config = dict(
    train_examples=184686,
    qk_norm=False,
    inner_norm=False,
    subsampling=4,
    width=256,
    positions='learned',
    learning_rate=0.0025,
    momentum=0.9,
    adamw_lr_other_params=0.0025,
    final_lr_fraction=0,
    adamw_weight_decay_other_params=0.01,
)
Rows from block 4, named by matrix and row number. Rows with one number belong to one neuron. Each number is 128 + 32 x the weight over its row's rms, rounded and kept within 0 to 255. All counts start at 0. Numbers have three digits each. After the name is the row's rms in percent of the matrix's.
# fc1: MLP up (model.blocks.4.mlp.fc1.weight, 768x256), inputs 172-255
# fc2: MLP down (model.blocks.4.mlp.fc2.weight, 256x768, transposed), outputs 172-255
fc1.470 076:143128150072147111084062110081081084101186148103105135153123165168105129126078101134101093110129121157136057100142101085073113171108162134113146134084064210096132145116111100149167150075140178081109094160192104120173170090151097080141090119085092128170
fc1.471 077:117129090182136117149133149119164192137115090052139101153132161175126127069121084145125132135178058171099114175144115065131088109051103148103072074098154103109084078151117157181138093184108133111148182149109136137101099133136039120112126151149153097160
fc1.472 068:105154178131137116133080096146121152089062116125140112116172150148145118162141111128114135122092088163124099051078140078136125115125156110116067138097084102090143096094160132130184095094109137131194137138069136162076126170137100088147111103174126144137
fc1.473 121:149113102148178148078115093118088138137178145144124108173102149124141152114127148126132177105090180150149109172149141117113060124127127156229099108107131061097051134152124136105152077142090084136152119123118119137131126139141153123134075157126152145122
fc1.474 075:119164120162150135085145141164189100129095117067129144158142091139143132159175130172086112066159136114150167154174172123147104086064110088092077097113130129127147109096137070137137099100127094131162126125132116081083081118142115138115109163127159030078
fc1.475 125:114125110157121057194200105141129181160181085183167192180122130075111118187168186161084131122172134119096147172123123136120145089142097096133159166094151116114091118123091125159146103108152086138059100197082122069127107152149135093101073118121144141139
fc1.476 107:193130146095114145098129141069180152159130124124147102152117161071139157169147119118111095158125151084144139107061102124059139141100144091182149129095191102092136082163125135134114153156064109091078126164129126039133123191103146141142101153177112063165
fc1.477 108:122120157136159149163112092087138165131112104129142076142212158114145156151116154125156145127002141093115117142134133095114163066055086092136127095172132088079125102146170118126128151119123089125102097128161106190105070154115112225181090189088105068070
fc1.478 097:084129168184119140094179136143114102144169162132127145117172133093114118088132074132032167062118087101147178144159137085152143153139144221129100108062163094159155119155119107110163110103134093104150064133088153168106168169151109118106113102082102137145
fc1.479 116:152149089153121095125119133089153094054085058119187131115160108135106088121128141074132088079118118161112119174138058105132089125116120089158134120115123104137103139164105186137131132147107160126108132141147111138145055108167089137158106156169090147221
fc1.480 119:107164141112095105136117122057103134110106096127110181117102081071219117080143144132133097146151126138152159180173113136168171164117138162153140141116104155120106163106086118143109101192167133131059123213086093133067150094127162132118140149152165095091
fc1.481 080:068155120090103101168086066171155126102193159123174132090151068117139091131086084182149148134148181082203119145075150138135094112128146125122115081145114120105121100134135135079160082093146100120156124145172110180065114167123065040095143114163149116076
fc1.483 095:136111149133123125159164160172096126102129092139124152077116020122106114103151097071093104123111112112119103094130094146123066134091083044134129071145135088148092105096105097190109156120169062087072156124132092167174120214154114189149145168120154108150
fc1.484 096:163150103177165120099126122100116129102136155142147149138116120102121142125149152110162098100153122117146147129078100122111077084058089076106142142138080150133139109092130146163146093120132148099081151157125137151072121119112176136118124128181133131158
fc1.485 086:098102139131118106113059147157149119136213139114080083120171102120121162088138118160137104097085095120158106150134087072124094067144113098131102119113139088188101105094144078150155132144120111087063089097116124126128135125124089081130129105114067158109
fc1.487 087:167098120199094088125128117121196084137079086154152167138115125105161111173071101146101160035158131150128120146189113106100174116133146167120113096134122112107116154071109112109131083152164128110079085105100084119187082116103104089131123174212146075100
fc1.488 073:180120148119157218161149107133158109102170122112068140166120163165124140216148111165125131113138100058175096111119184158100093129127137162139088151101107134120115091052098136165103081080074130134138116080096098185081095177114076136010122125145102185120
fc1.489 076:135147084153093112095124083153093141179103119065150030069138098086162109186155169129169147113148172132123115176128070053121105134097121114107127117122096143188074123117142146122124149120116144158136157115158138195123105148041142112165147093106175105100
fc1.490 084:150111148102103140098176128113097192125202144120107140122141114136131170101122109127094131182099165139117106158087166113133083094115124138075063140082097188123112093135042121145125100082123103155143124131179082127102131094101141125123129156085170103151
fc1.491 069:084126168141099130129174130144127117180143092172142138132132137080126123128126164141138119174155128093124109134065121149048102162192169107103096129101112137155107094183166131089092154142089150143056119133149073130123092139158136130070141179141180093131
fc1.492 097:139111149165074149116104097100114073143097093120099126112126122131126193102164171131134146203113106151158141130094116106170135107116105183124123118196108166110101141131149155095093098075183091123117120133121138150135133124094144137118151157161110108072
fc1.493 085:157129138142137092111031122167135116110148114143115176086131119173113133162087106102142144114094128103177157126051106147117159152177053105124101155082106111131099151127103117140178094106090112128065151133130132129056126140113103213107121118154133142123
fc1.494 090:118127125142129087140108105098078155107102145117137092132169182080144125134132138142123157130122114134076083123144109136133133144081105172110097137156134112090153098129088103094125146131097065053103097148141115098106107137128136222105126155134118109142
fc1.495 090:110093183156178056115155110090117124123098111126083152118135130133137160141073126124213124126106092108147097135123131154127144169089233137101128108124114133092137143203099078075142120085068131103130121059145084161089073122146117142169063167148123180114
fc1.496 115:099109135091161145114137153100158118026132192097165132182105182157151093174146105088084148099129098160164170184062196139145167137106101141126109174090143104094176133098143101147102137107117159132133119191163095135091134164128066126131145140105100113187
fc1.497 090:177112146155129138113139112083175103151090128162165099099111083150178124121167130112152030084092095164115102165119131117074100136105119156112183128121148095136134122110081103118089123160135126095143117076178127100117142189108155120159104143117084113106
fc1.498 092:129112112115105158135190117126154151110153112116129124109085123116120103107175146085090083128140136120082115130111170126169103176104100120063105096130140165120092077133090116167118089150064072092095180180157137072157161112139112132180103120155078134221
fc1.499 100:185137127135185119136115106150087153131155148146097098124150110097136160115116134110122121114156076168115121165135160184142136069119110070118149109142046091094157115118133148072145181044100154129119165193124077116136177106132196099074129161104093088144
fc1.500 116:181180104145129121168209142115098171098147085134166103164144144171106188123114116100112092034131122106105123125070142132188169075147126179113118063102099094124133128089165135101082134078141142123099104137098099096160169142150128148043197104150160133158
fc1.501 083:151105149145075086118158114099097117183093158093120156137143138086122129128075156108104150073134154132154162134068081133115170131113130128057138172075164119088089195117132172127137087053130132161109122158110126136113117122120081050173111149195146108087
fc1.502 097:116135091148126142140082109138115130158160078121159164094116114141120130114158101139172056123155061101159141103126179144106187083079187159191172130142118149136141066163130153094097114101101131114137184111123073060121165135079096122072170092128160096147
fc1.503 087:122099151130140142125096180123155127071128101190099172155121092094097113139125123128181109145106103123170177100106133152108138145107103114091136152133123098102119048096148126097175155070146151110093130119104072045145143126092114155168100098174126110071
fc1.504 064:166087103170097166133164124092141123159092133176148147118132116182098121141112166167163156084188087127145146145098114138103116139158118157165134089151079098142167125111151154105116121146140117121081078124131085087123125151176116123116063208131085113107
fc1.506 109:117176119101137133130112170112132097135078134141138162085129170118165094183105173121083139142143108121069144162077119091126072111095153110182116114091083088143179155114120161134091088121080098142137135148093092124128135117175115125085106135057130100105
fc1.507 100:087134124109122139081143112125105087160077138082170158074080097121149116082095108115147080154107105142103103147156117135112137128124165199074119138132099090079175174085083139101134084117107075086103160110108160119126154077090090156144087107110128130124
fc1.508 105:129054170144096109143121102105187145106101117135196122116173080159177085112162119100153110100121164154154149128092106150098153161157129109103059131107160104130136131167134090111134121071111054122115054107103098133114151219123076112154133166129087092093
fc1.509 106:113112168191176126103111106128130094137101098172151090089071085151180101159115101071132131113156074075122107129086093095095120117129112125120155216105144073180124107098143118135137142111083131102171187138078107100135093133096145133134133106120131145107
fc1.510 100:107083124130161168132150125171148106106124109101154110072171120166137117101051122105080137141124092189150142150138104076108134181107097123149084158145169068121100188060129129075170127106133091076125137148145148131155062115152071175181080080154045152106
fc1.511 110:143108115112157134131111133172163141094153118054134119165130154137151118192160146115097147061109102172097138114065173118146106098138140157116105116108147115124142127158053150155105108093109154068060112136119084108130133119072091122116065123131128127124
fc1.512 115:137165117128149168085109085091077166186094092135091092105117143085124081123126165092138129082081132106158089121098173115147107145121184131110086140147142087141147121161154089141173101064087115151126079120123075122082106127146149074095154143122093117107
fc1.513 113:087091120076134162127183088085119069062155116093143118133119080094166095132119170086101156159104099124083065149096107122138148151125126138099125196097173113172069156157086142137081097083119125160096097202100107129109164067149171122063100096116190103142
fc1.514 079:150121172099084189113154095091101108160111167122113116122143074088125129156125101066065154127079173128143117160123140125076113135166159133152106112148147142072138184139140132140145138093171113105083108150058104159111180158092080157075091084101136117158
fc1.515 121:146113138130074145136111114138081099158094128100176142114133087147146114026157143113130072127182149090109129126123132121149146166094089121092167136097111114114065204109106123121075114106098138148117085121107069160085116093141175046128141143185155089070
fc1.516 084:146114171131153076135186128144143128113180126165164147127153166148124113109150125114154146140117156129080080143107084121110095145188162133056125103164125117146123069165126121111119129097162164152114119135128107098156176141122056132087101138137109110119
fc1.517 119:111124086105149200082132104133088135115144100121110093070083109156122135128080131098124064088138149067142119131105103147139117147140138142165069098145144110187049160125115132112131131112151101150132131137152131145149086106098185131132050122075126090169
fc1.518 123:150119130111137149126119075154080175204167118119147150233163142143128138181094160108135079164079124039111108094167171154169075206113117188103101157123123150187104143138138116154131104120163118106061159081122149125150141111119155130106114078116085104133
fc1.519 107:119164088152151145105178087092130125161122115098143155077140101161098062107186131182164113084154163121165116121144110085132125115072119093081155165096109085159155123131173070151146119097083124060175125165148148153114123116098174090094144133178133142132
fc1.520 101:100110136229114120152183153122092127066112116111138140118137099112146166157078109139169121074111102177109173110100151097110157136114095135160134129129117091126103159164121171098101140135106155074103160062139131155131084111160120160084112130110146151066
fc1.521 083:114106137120166163149161125151090149161119103185171172173108058101120170171154089086149076141100124174160050124080155103115094126112150103130158181179041157085124155159084138155181126087135137076110093106127198091152108159124121118078091070096132117113
fc1.522 107:127154143158102146148185142172126158167118145131107133110133149080122095140155142142137102097119120123091093087124092077143139134094104088119021117081127126087066119058136167115171108155122164112093098142117122147106164145195098135119089144125116117120
fc1.523 099:127114052124064134123130131077174140112117141081107087140137147129073125140141153136138073168140099144104083108115064160114092145106152172112126048182152106138191101151145144083155148082127142158122129143139142162119117127165120131097085127100145048095
fc1.524 116:158147086065143097217105108200083204131179122164150087100125114103100133130098149167143128156114087174092170152090152153115086084132130128092098109093112154083135091078094122106156101137136080145062132129133096130133115122108093118116150062103115121125
fc1.525 094:090165113078124128138113137110100110155133130162128108097124102107092152079138150104155146088120117104132116112091167128081099165126117170112096112141099096142152205142132116086138143093159153090106100114165089101155133153109164137159154172131114093102
fc1.526 119:164143120131141154127137050069062120100101103128124062143146155065098165192092108137107092108092141162165208099136077079177126089152211079113116130126120099116131125102151165164130188160112135133128119133121069102132108136138172112140067169133111100137
fc1.527 079:131139075138100126161093128164115193125101085162160113139081153106141094045176090104107126137055143060168080109089127105109129145142172081145122119156147181149032134128083158108091187135097163111076140144098126068095132108101168164111118141182154120158
fc1.528 080:117160092172105124110079104099184205112122084099130120085138092127091106058131123128128106066115091047148131172151124100112125173113146143105113088121133132102111123162102151135077064074125115197129105124212118100112160132140115110093089140167097128079
fc1.529 075:139138097078140094179147123178086109200146149163122092116123155102091119109149133052150149159165118110134135073104089147107164053179152148069184095113120124156093135153150114098122134102152128031120117124153104076181122162068081120147134115095125092169
fc1.530 100:110107036114155131168101189152085077130144123112113100163085173243160152146101129136155103121071118142134173091122111130099169192087171133118145145109090125131094156192121108201145130118127116123113140162126082097124102121131115147160116128159103107105
fc1.531 091:174121151110128117136114147086137129081144105125128127116169128174144131149100160151104157150115108109121166141101121088095072166063116196090056134070166108112099093121188123111070127104137130148106109196092106113144084118140165166075120127141175153140
fc1.532 101:122185133105141063117148125139170189193109129160061135156128086045196123149147090151095124068130122050124165121093170136091105108080113117168128114123104131071132150160080093136095115137093097110088115114144122101077098109092103178159114115181076148096
fc1.533 092:188184124078118156184095147102116102183136125159165117172117190110145159167137137135121151153120136140134095159080069120098091109165188137134168109149142069121117094106132167113148068147090126101125101088158100118174177133121126146084122097128152157140
fc1.534 088:112144162105155109163155116132168125170142115101130151123134147109142159128116121139084166174119176190133088149067113120119108144138101108142090156104117104106142105113129119035188157111152155049084122095119137078080092154130131128170085111189127090140
fc1.535 116:135131123136100140070102150104121116133183126093125140108058129096167100183113074056103151127112105055111133119157069087158142110128145108169086092165115081155136079140112235085090141142191115112157092108134130153154180142109147128067121129117173142151
fc1.536 106:126144134130156168155158086162088157110115133154175095111105120166058037092113170159081118140117170091135118104155145101071071140071092174160103106180148129107151126169169108076152130113130082091112129140107145128088146092124104159112157091154138101218
fc1.537 096:175144099133166141126177118112106139170108093095123121040164126099113135129128080131154084120126130140185099088130147168167143083145119103105094091129109068116143104173139063147241162098121081134117145115136080124150074146115127156100118136140130045087
fc1.538 119:145104165122126145116113106119151110065190116066108108119186142062161124108128145121117114152126099113132163124107146149109100114103073175175104080120094105120114164135125115091137108137127134147161173097135086159132083145132072187121070175130106182115
fc1.539 099:144160144147192119138190103105204110107105068122161122084117148135144120160218106116164155134142122126138164093101162120120067149131124122158104064169120116122141139152145161134100104072133100092106158139089163123147105108082125124178117140152126110155
fc1.540 118:132129143128143136102196106148120108157100137106116136068073125159124134100090172113073118137170126144128147197083102141097123084145144160188118079122105130174084116131107150162106152120104086084110065163132112101127096144179131153117125153087082143127
fc1.542 087:106142098111094077114160104162075121089141123087095161136114174121131135101095149121092120137115147176157127160130076078054129070076122136098141081064085161165092177078099071123105148139117115091133044114109147142097124086131153103085166108146159128069
fc1.543 084:137184144078179115098061123152122172109140090140131156143084119147173127099131093098164112115100100115080120102088120148131101128099163161096130136079131092148122101129114163061141156099084112115125083119181110062138142146065169145114096111127059082105
fc1.544 101:110157129108119151074155149123128140098111107074151193085161075133115181097131195125095138141135158080149112124180098114201112144141144126141142160156129118127106101101118153147091106094118120137110136111153094107164086175181080085138125096131115145126
fc1.545 118:077128185166065115093082129118117166081154107107139091144161115114123096158111149165151152150132127168133054103110123100128151135101142158077151148184125094081144173134113151092147105112066127116120079165161137078102113132128124171109167125095110119147
fc1.547 088:122076095162124138104071136155145131143097072120105151197095074153135161107178142134159119155147108150132134095204120100136141089131144132139099123123170085160117107127126145083099127130166150100125161119084060102127143120102055118125108125115174096111
fc1.548 102:125129110078111075067123127111111090067133141063169193043101140174096103144144097149118143134139131139113096120090112145190148138147157097122099130119105097148181142146179190143109146095149107156156155166117167182094127140145187119112133161108112137116
fc1.549 118:157103111124146148068097120190112078091130175058105128140154074144194086081196055171159118165157102117139127118083106141137190158105129092136119129171086111109139126132161114141146124121121081106162147101109080106126181232132090179135120164116099139151
fc1.550 079:176136156097105129172097083114128166140098110139091124110145144093177123143080075107162144127165162145139117104107194142120165146146147123137118126073069142075078148169137096179070103148183157136119164161081078143175124119083138159144082085115179102145
fc1.551 085:162142109166158098119152103141143122170117082089135128108112159077062186133121096085162123146129130154147127116075091122219000189115132109105122067160132109089110042110158087216118149127057133109106110111101127151101052137146125131149133154158154142106
fc2.470 065:182129125187116169125154093169175137181106167092122127111148139103159087152194177127169135134151169104142174163083104138140168111126113199103160167186098090195139116144108179089071094166148115192158155126094142102128134155066110139130127169126145092118
fc2.471 067:126114160094108128125109081154121059130101142132142184134129148127092152157110171114181124165083175107176135092200102185111159151182155097164097145132128136132148181131106085098111086122142144140104124137079066123158092130121187111120119091111083107124
fc2.472 059:127152125125116118121172145123130093114159115154182174093127125126117151101141116077155127161112182126175126172184143150118132152093072130139125132134188130178128140168141131145146163140149128079066105168208121121121099116137106101108108109096144139083
fc2.473 128:156124138122107151176191170158141132129062139124153148086048115139115163153089131132086126167147109135132177095162194102099186134177129091089192147169088155092145173135164128134187168114137146119082120141162120108121074107092147153169151109143128066146
fc2.474 060:111081125103094156140116136072045118115097128172086145121157126076115148139103098077155120122118163086179113135142084111122081139150165150125128119078121105108140189187089151112097180114170149143120133078188121170109139106073115101089130069111072165172
fc2.475 143:073170158124127142090166105088154136073144127100039104140127099104137100128118062161149118136190141112114137106131092140137170109147158114162068065098118068090116120101206069151138130160093133211140161119103144105090110144161114136140157135170143124209
fc2.476 115:104138156157100136134178090162084073155152151151155187170153086142097074098061112097127127051103159134121147118149089082132177106101120199111116102175094111205093162123097123090133144141107109137078172127148077102136171093116098130134133088118107110138
fc2.477 106:137149078075132135161171082124094107112144172154166118171114111127162106111178159104176090109148132131080114146120101161189101119179164147170106095067097137114157179131135112067150060045153194130124115117100160079161120144142135111105137131172139148154
fc2.478 101:105089091109164086143115077131150220135103144137178117173032141137151129182129152072176131150154149148151173111106132114159123092117184135137146105129090147138094133114186131132146095128135180162106156074109055135162058133148148158110090149152098132128
fc2.479 148:143141141149093127150150081143092112147110168152134115177107094107177136118055140069103151145197145163176216132095140145096146107162179179140142083052089135129138149174098209165141077072124076147130076168118072141118120121158137102125142186121139119096
fc2.480 112:075098089086220152107099083149126114155083084089151156119113156154090125097108171090161129140131115150105107108119131144085088171169080133120153177088144154192133094113073161156113173076166133067139134097094126155099085125167093167145147160103119139142
fc2.481 084:111108167111145130103165133074086113068161085170151178133130132147061181167168140093132060081136118183139166129173124080110113120147148131086113154107173154142190129124191132154104156140084162111142176126098102133165115043133152126115132074120097125138
fc2.483 090:092166139075101116109070119090144096123117173154173129187170177082156095164148152179182116205156104137108132126113157153088154115168122158115107161087126134117078171148138129116143085122142174144129170138168123092109153072087133071111120100087145089087
fc2.484 089:140087127114164134143119181140094177126142102174075112091136148119122141129099134145138111148092104115086092094142120130106143118177129131122119092130118087136137101140106116121147083160175143094162098089131129088132097170147171099076145128139082152152
fc2.485 078:096164116109103135124160070059096147070071088131172079126098174133120143167104113142121137120170149176059157034098155178119168163141199161128103101164111140073110154128112153107115159091147144152228100187133125186111200090093146119159117116092138077178
fc2.487 077:063118103093172173115118123153096099108135130104139113145156129169173146132152074119098114179069156095123112107121096174141092150069121108114123119132135109136148124169165131114100133120115112125187161149194135128101126091168155152051158060027107181087
fc2.488 065:156120136137147086119120155158061160188089134115170117136113147098162111013098145059135101131112138153070121146124102070082119170108106139099158099119124128131098135145143054092130106092164182087111087164150140130170170110111149116142112095112107047112
fc2.489 070:122183134113201147145096116151164120142152137204097200128150120160182201064139151131063070151144141105120154065101159192145125083137124130135113147121087074136128094139141098117099063100128151087123146134123126115109151114134062151099094142130115135140
fc2.490 073:174110112100146093154067127154168096122058128140171135115126117126090052187130156127184128140151070107171083103169131104079167173159068139172173106152120066133146161117169093167091151181157113114107101138131111138129116159182126128133123110159096141130
fc2.491 061:181048151115170130115072153085148156093106142133115113114096155150134106110109135106140156111136167159147113106174148164213113065080077175161169124160117117099129163108086158164126121075145103101187163125093192134141111101114051088129083078164113154095
fc2.492 097:140096086085210148140122088181128181136152126151142165121111123134165079127136134134145082097139156094046155170164155117124168163126143128111046141105127087139103103149094144094145134135118130117087066166118060093132089171140103138180132137110130101131
fc2.493 075:132161084108113136137169149110109159145102161100138083157108087140119103119137113187131105170162150163105103152204123091121109135085191159118174127152102150121158147109172122183110170107158186144175033152161163101155134138168129093146141151101125114157
fc2.494 082:128141137102094090138104130150140119128161086147103189132087107132125126089174120088151112099042089112170125113061134113140191113127127109139093152102070106108119137099162093142148115098166131199073126098114153066097120140147141150175090096118085159178
fc2.495 095:070143112078190136126111040139145135089196126115105131123143108137163085146141171161114079149080076161125121138159160173092124149191077110136063122075182112115116142153160155156097088091120164127150115193149129125130212152135157155107170120123154081180
fc2.496 138:112139146098141132132131088163096083137068126058147114137103113109098112132152098100159117129129151166126099087161120087117076146159128095090147078108149093152109124139132117148152082117166069062128169120071134167141101078046084139096145143074162104082
fc2.497 096:063119153090157146121123124099115107065139078109091124157138166113130203134118105168068191058160200152113180087154106175214138169031131131106078126138126198086121125145103126152182108084128142159117127128132076161150122109136141199120135143125184110170
fc2.498 085:064086147106133070102104118094158060198062143130142134148182096129110043170112044081166160124077091125136156144140102073113181100173123065165154138139112094102103107112125126129138143106154116094105136094108137154089111146162188107074146134127158071086
fc2.499 092:099169104135176157144162164155143120147190177144149189140131146173058160119107136097120146129125123143164160073144131181133092185113121142142131135148174156214132129123151082129150098148174152038146094090107173118172126161128137150115122092175176112106
fc2.500 126:059096138155141173127103152099139097162135104130091152163129136120138130122172110136121170158079134110112173104164128092065091148171174174130126196130140084141120093114119139115154112187116149096099179151127166084112086140086130110198081170130086186140
fc2.501 083:109120159039201153135102145125161087107158119114136096112123113127125106202137158118163069143126047138120096083137178096158106123141141140191109124152112136133121100135121167125100182182160083096119141121154125183055137164129099122095150070094108141148
fc2.502 090:143106161113085078148184155094109062135088121146164154136133121099160088116084135138111129090122137141105107131158059084165087150193079130101125100122152159066113187127147094130140162088180130148117131176086083157124054158148171154184044159092139095116
fc2.503 074:130128095160117130090139100094089127151100109093136105132125132163154167043098151088117136118131141146062065135082158089104135086102110148198128071153105144110129172144089142118093080167086085119144126146111181185107073107105170134038130156101132164146
fc2.504 059:110142172112139133082091135211055143097164162105078121162170137102168156189134104091122083114115167063094101138133176131108171175120187107098138153160122078124104150108179092127147185123120134141170181128113112142072129117113130168132142078076154143132
fc2.506 102:108104078144127112148168149128144099133119132098162112156118145101127077117179144119129136077074095082138063093127114126116114157175148190103117139162148192129112108124174133125148104084125163133068127125182132075072138160135122090185114132142084127096
fc2.507 104:123105091114077128153107127140190147096130152150120145133187232120109149172115165133143180141125122064126167113081178088132175112078057099163154078167112136127141091111139082146125120134097155113155095122125103142140154112174134159122138132131121082034
fc2.508 100:083132190102130138094094160117128102093165104165164110144122142125184173163130136095107154083128169062099104093112068147144117089090118124161096104126147087151134161096165141163142171178106125150170169191113152135085120087168195168118138117079090186173
fc2.509 088:108131103103085123150192133133119163088115149069110161150151155088082127050149146143092154128149164191157125115141134095159120112127160117152126097131136128132168138127162165193127133114110128134053126130161149154174117113113118098106140096136161082150
fc2.510 091:174128149122074113119096120090113140133133160162133121152088109084124182119213077127156151170139159078115145131086117198126138115135184144050164098077176147071142120152150147122047103119113104132200130143155097117131170114138159054127193117057192107083
fc2.511 123:053171155112106080145191082109173078136126100159116113094160166080129111122096130136126110142175098097145117104167105110134127144153155123143133080168161132076108155066149128159133129122156106190151158157139112057118135123164102112105164143096142109125
fc2.512 114:133105093113098044082126113078057089113179149151122111092084127140148133120108105185149148144074105116099167166143109121125091192130042142146155177124130121164106126079105163160139127161176118099160158140116123158097130104165110130143157115093141159195
fc2.513 111:132135130096135139107139116123155173168130185136149139109156132124126119137168078087221139126111117182132152096155167124120104106163150184157099112131092173122141126159144188148171194168112073069059065121146140150123138176098107131133120127055138135124
fc2.514 062:121131054180177121144096170168166155107128083129141154140113183177143134128142128160165108121184095108159114063089116065164139100093142127107122138114128164225126070106116121141127091142122154133126169136140172141167103137106154106137135158120108123120
fc2.515 127:131087111138155130129126126155103167134104177115113208093156152153143116150139118121149156149099147102146095122187138069094091127143098146121155100194150126064149111123136134104164138189150154157150106139128157163183178108070158138106135122113113131169
fc2.516 072:129181121107155153118070111100114147149079166089107094116105066157178152160154140113095157107104158120113129147134150115158169099081122058166196142149115119074141160075116094134143162173117132094136139129119143190103150129087217128166163129076160087157
fc2.517 125:158161153211075105153132153153192089079104124127126138117174128023113155148128105116144153162105148201128138121065182149100151121109076143137182165121090202100163122111101161101182106156060114119147169104100139103144137106176126115101121134142132100052
fc2.518 122:103133132162144157149057191113139090113094168071158096121100139129137130104146122152113132029118141131108108192115086113107146097121109131116089103149130121150143123134134098122189147105188154209179126205127123128109090164145077137123069150103137156159
fc2.519 106:149116103131105166147106167117121153108088080109076136199131179098150192134099169101129129120167082159144167091126112134116127102120169155133140120172131154106097123171141203103116108172131146162120116117078151161099097154134146137128144127107141128124
fc2.520 088:130096102093175128128094111120161133141125194150064133172130134121155156104160132105098149181153157081151061125135118148145152105081142104141086126111126125115105128133123117103171110126118077133157096154120141083140125174044187110204134120178088108134
fc2.521 070:143176129121093142053082177169172114099154143105054153135142135161163088077167143143116176081154120058145137171132129116162175119118091160098079118137125117180151123091183128124101093152142101184149173143127074125069158104081131076134132160090182098161
fc2.522 109:099072073120139097140088128139110095089144082118147112160080079174142152104126123114100138177137075100166123055199142202109147103107152100147143138160126164065162162148090127134099060177130123167110158122131120098094091091118153157153129074147072089148
fc2.523 081:122149150122149118123149097184088109088135144141086118136110151137155121128118147069142139122131158095063205131112150118095110127123126109132092147144154120128086149132111120070116065103113159102117118115136084148173142138162125099156106122176111225153
fc2.524 130:067166180065073112115101124093163147107119113174114123073068134162087147132141134125128092176159161113171121068110093175128068102158126123121104124112155035155194171131126123134102168146121176132175102127149119100153137145176176128123101172110192132108
fc2.525 097:161102087138110153145146123117139162158119133115086117175090147142158143160130083163137108170086151139120109132110116119137140128125176084094161129110148165134151051103132178141155076186093088165178143171101110127120100079073183101135113168166070144118
fc2.526 116:146040101104194132163178160141184068114144131110137121134102126147110068137109131160176150082111142118137117169146170106114117119097120126161197105171164160077112064146149036099143102143119158146127114125146144127075087091049140132169116108140139129118
fc2.527 064:133124147149119167099162134095099102166099148112113101127154114137094131200065166152137053114186079181104172125157100132112137084124080177098158147094107082147211104109147101170131111142147106138176085121104132204155117163129098089111138124104050134101
fc2.528 069:080106166089157082195133095132107066117138099168135136155105195129114145187151133181164104118149154186063134080125095192099076125190114079141136153097117137141146143107113123089148153195133121051118104097073133098182114128135132103138151075115143108106
fc2.529 062:146123157193138122061109159079172157088116110092127123141145096135164108160109138165041121137084064167126091153127146099134116172071105156164093174114123139116219092104120156128133095126128094170164176137125148155065133111151143148129121184173151147085
fc2.530 102:144165106163110131121152065091161129207146124154157136167158071071125156107105085138142127128161112186079120140166185149118090121168120139166164135117064152159130060122100158118157146154143154082097111128144176164088097109098151141147155164115113092124
fc2.531 079:150137128126099106081125130188136127178056132129140134148121180099138111122175144126135043150122204126117139104158091164114175126161082126151143158095111166124118171118095100129172135110134115080150123132127102149162129113123089102124171180138150102127
fc2.532 097:073129079116118118157135104131123079128075146152245114124130212158107151150093161184124155126109106136125123106116107148118115121144148165063113098122135131148093099141085129086160118090149098105105085189086094181167138125209132027118135202063135110166
fc2.533 094:084117082199127137105139114138125197142113174130161141111158056111128112147074130134105147115148176118098131067130180125147159098120065147107111147078107158128153111117150149133142132121129138162119099137068158112145101150091120122154163172143141176103
fc2.534 081:139099134171099134089122141110142121133127144132161161097128135080132144100176139103113089064177108117154138144133133139127176153142139168119182081119102137154100168158142090194136152112103026118135084146153120122147156101110130116101156148043107176152
fc2.535 125:138115130146147137107178065157149141051080137110156152128140152148105143099128191141160150132059152162171139146062152118117165077175085158065153142126099163101156086162151148113142104078113153122132113058124148116069132174131088152111098082100173141137
fc2.536 106:066123179109111108103121120140146106173145120124088147100121094095144217182131167128100158141099077164173146114136080136133100164166080155035172153096084136080132073123117140133106111076211161088186128097153150129129094187148179075117099111127107125066
fc2.537 096:127174145096117162118109143164168120073123149144161173187112104168054115153172127136152189111096057122078077146112146131181161140103152106081179131117131151136178079104143144113095124166117128180107122106134134110128088139137128107086142112119100113142
fc2.538 125:141156122122132117124145172124099183143083122153118142115104052129163136126124116118147111162170140125105089143180166178175105154097118122092128136155172104104101085144121107153124111160140154133106049155180151122151119126112169107105201129162145103137
fc2.539 108:169145108165116186164153119167131131169137106124121137134128124074129125100121128089093054161139202163154108130132074151191109112131123136094156123139131149124188132126163138159177101053056140136138153091116088135161130126117146110065152170134121123126
fc2.540 100:180097090177110160165071111105120146147172147117090094188104048090108113194194109170105131139151176155141102123134116081118128236105134153120113141132135128125113140082086118123117156137101093202139175135074112150108167152119145121175136106149162113158
fc2.542 069:140078113160162136128097188132149130162107135122126097136168126132117089147138144093068134115149082135151109092097113111151147169186200127166118161170134022147149061122115167163137121151153133168113192166120138105146145162122072152189083144126079103162
fc2.543 083:112062129092100148182192123137118148149066129134129123101154182137145094157099145123088115161146150137145088075105133090126180119105087071154132163173097183152136135115137119162112096134117091114124071093101128102126074114147100179115121115115171141104
fc2.544 088:093093083099130120193159103087109200197187142178162123122042127128137121118090095077130143124138110122145090107106142105080138094148092090125111126082115093171077101107136122135130149187130102137096103100117176194088183038103099109137152132159181138091
fc2.545 134:107081103078107116123174102167108154120138082094110127090143195129111165095098161126182139087138103138131111116115141132136092110116148130161113158080086154128132152147094106098127172137095161113131124153141165143120205138079148122122117174131125136068
fc2.547 074:126113164126131098139161116160104071148145165117146161086130160127162105173127106103069142138155181119130090122037136094090159124102126060125160148082083180066133221175184164145171129098094106180122154149181157145125118069160142116182117112122045107101
fc2.548 078:131155154136118145138143150156100154109138133134100074209094109109098167112128164125102141113140069137150148125173164151073077134112092137147176116136209116115076131128129086126140097152089155071073068082172096097172116110158106119138135093141143049123
fc2.549 126:127117185121127151125120117144091156079093077153111137108151166175175116146100172197123143123066146118159069218107111120120126133111143148086088144093115151149137157137173065136115170118175131133163131131113061148156168072079164166138137114103129147109
fc2.550 064:094130085177163157060137152134073101148154175109163130181121111163094168125163127131107096111110079115155153146136126122091135148107115127123140131172187141159191124082129118077151145064118073088153160099129154136063136178141092092138160171175085123054
fc2.551 083:077129147087139117184112118120087130125139154159103157137117085174225104158091124159141120078100081114054136165160148104113213127107129041138135127081093146107136193097032144068123117134187148176102099114161128067146132158123099131122090125092123114194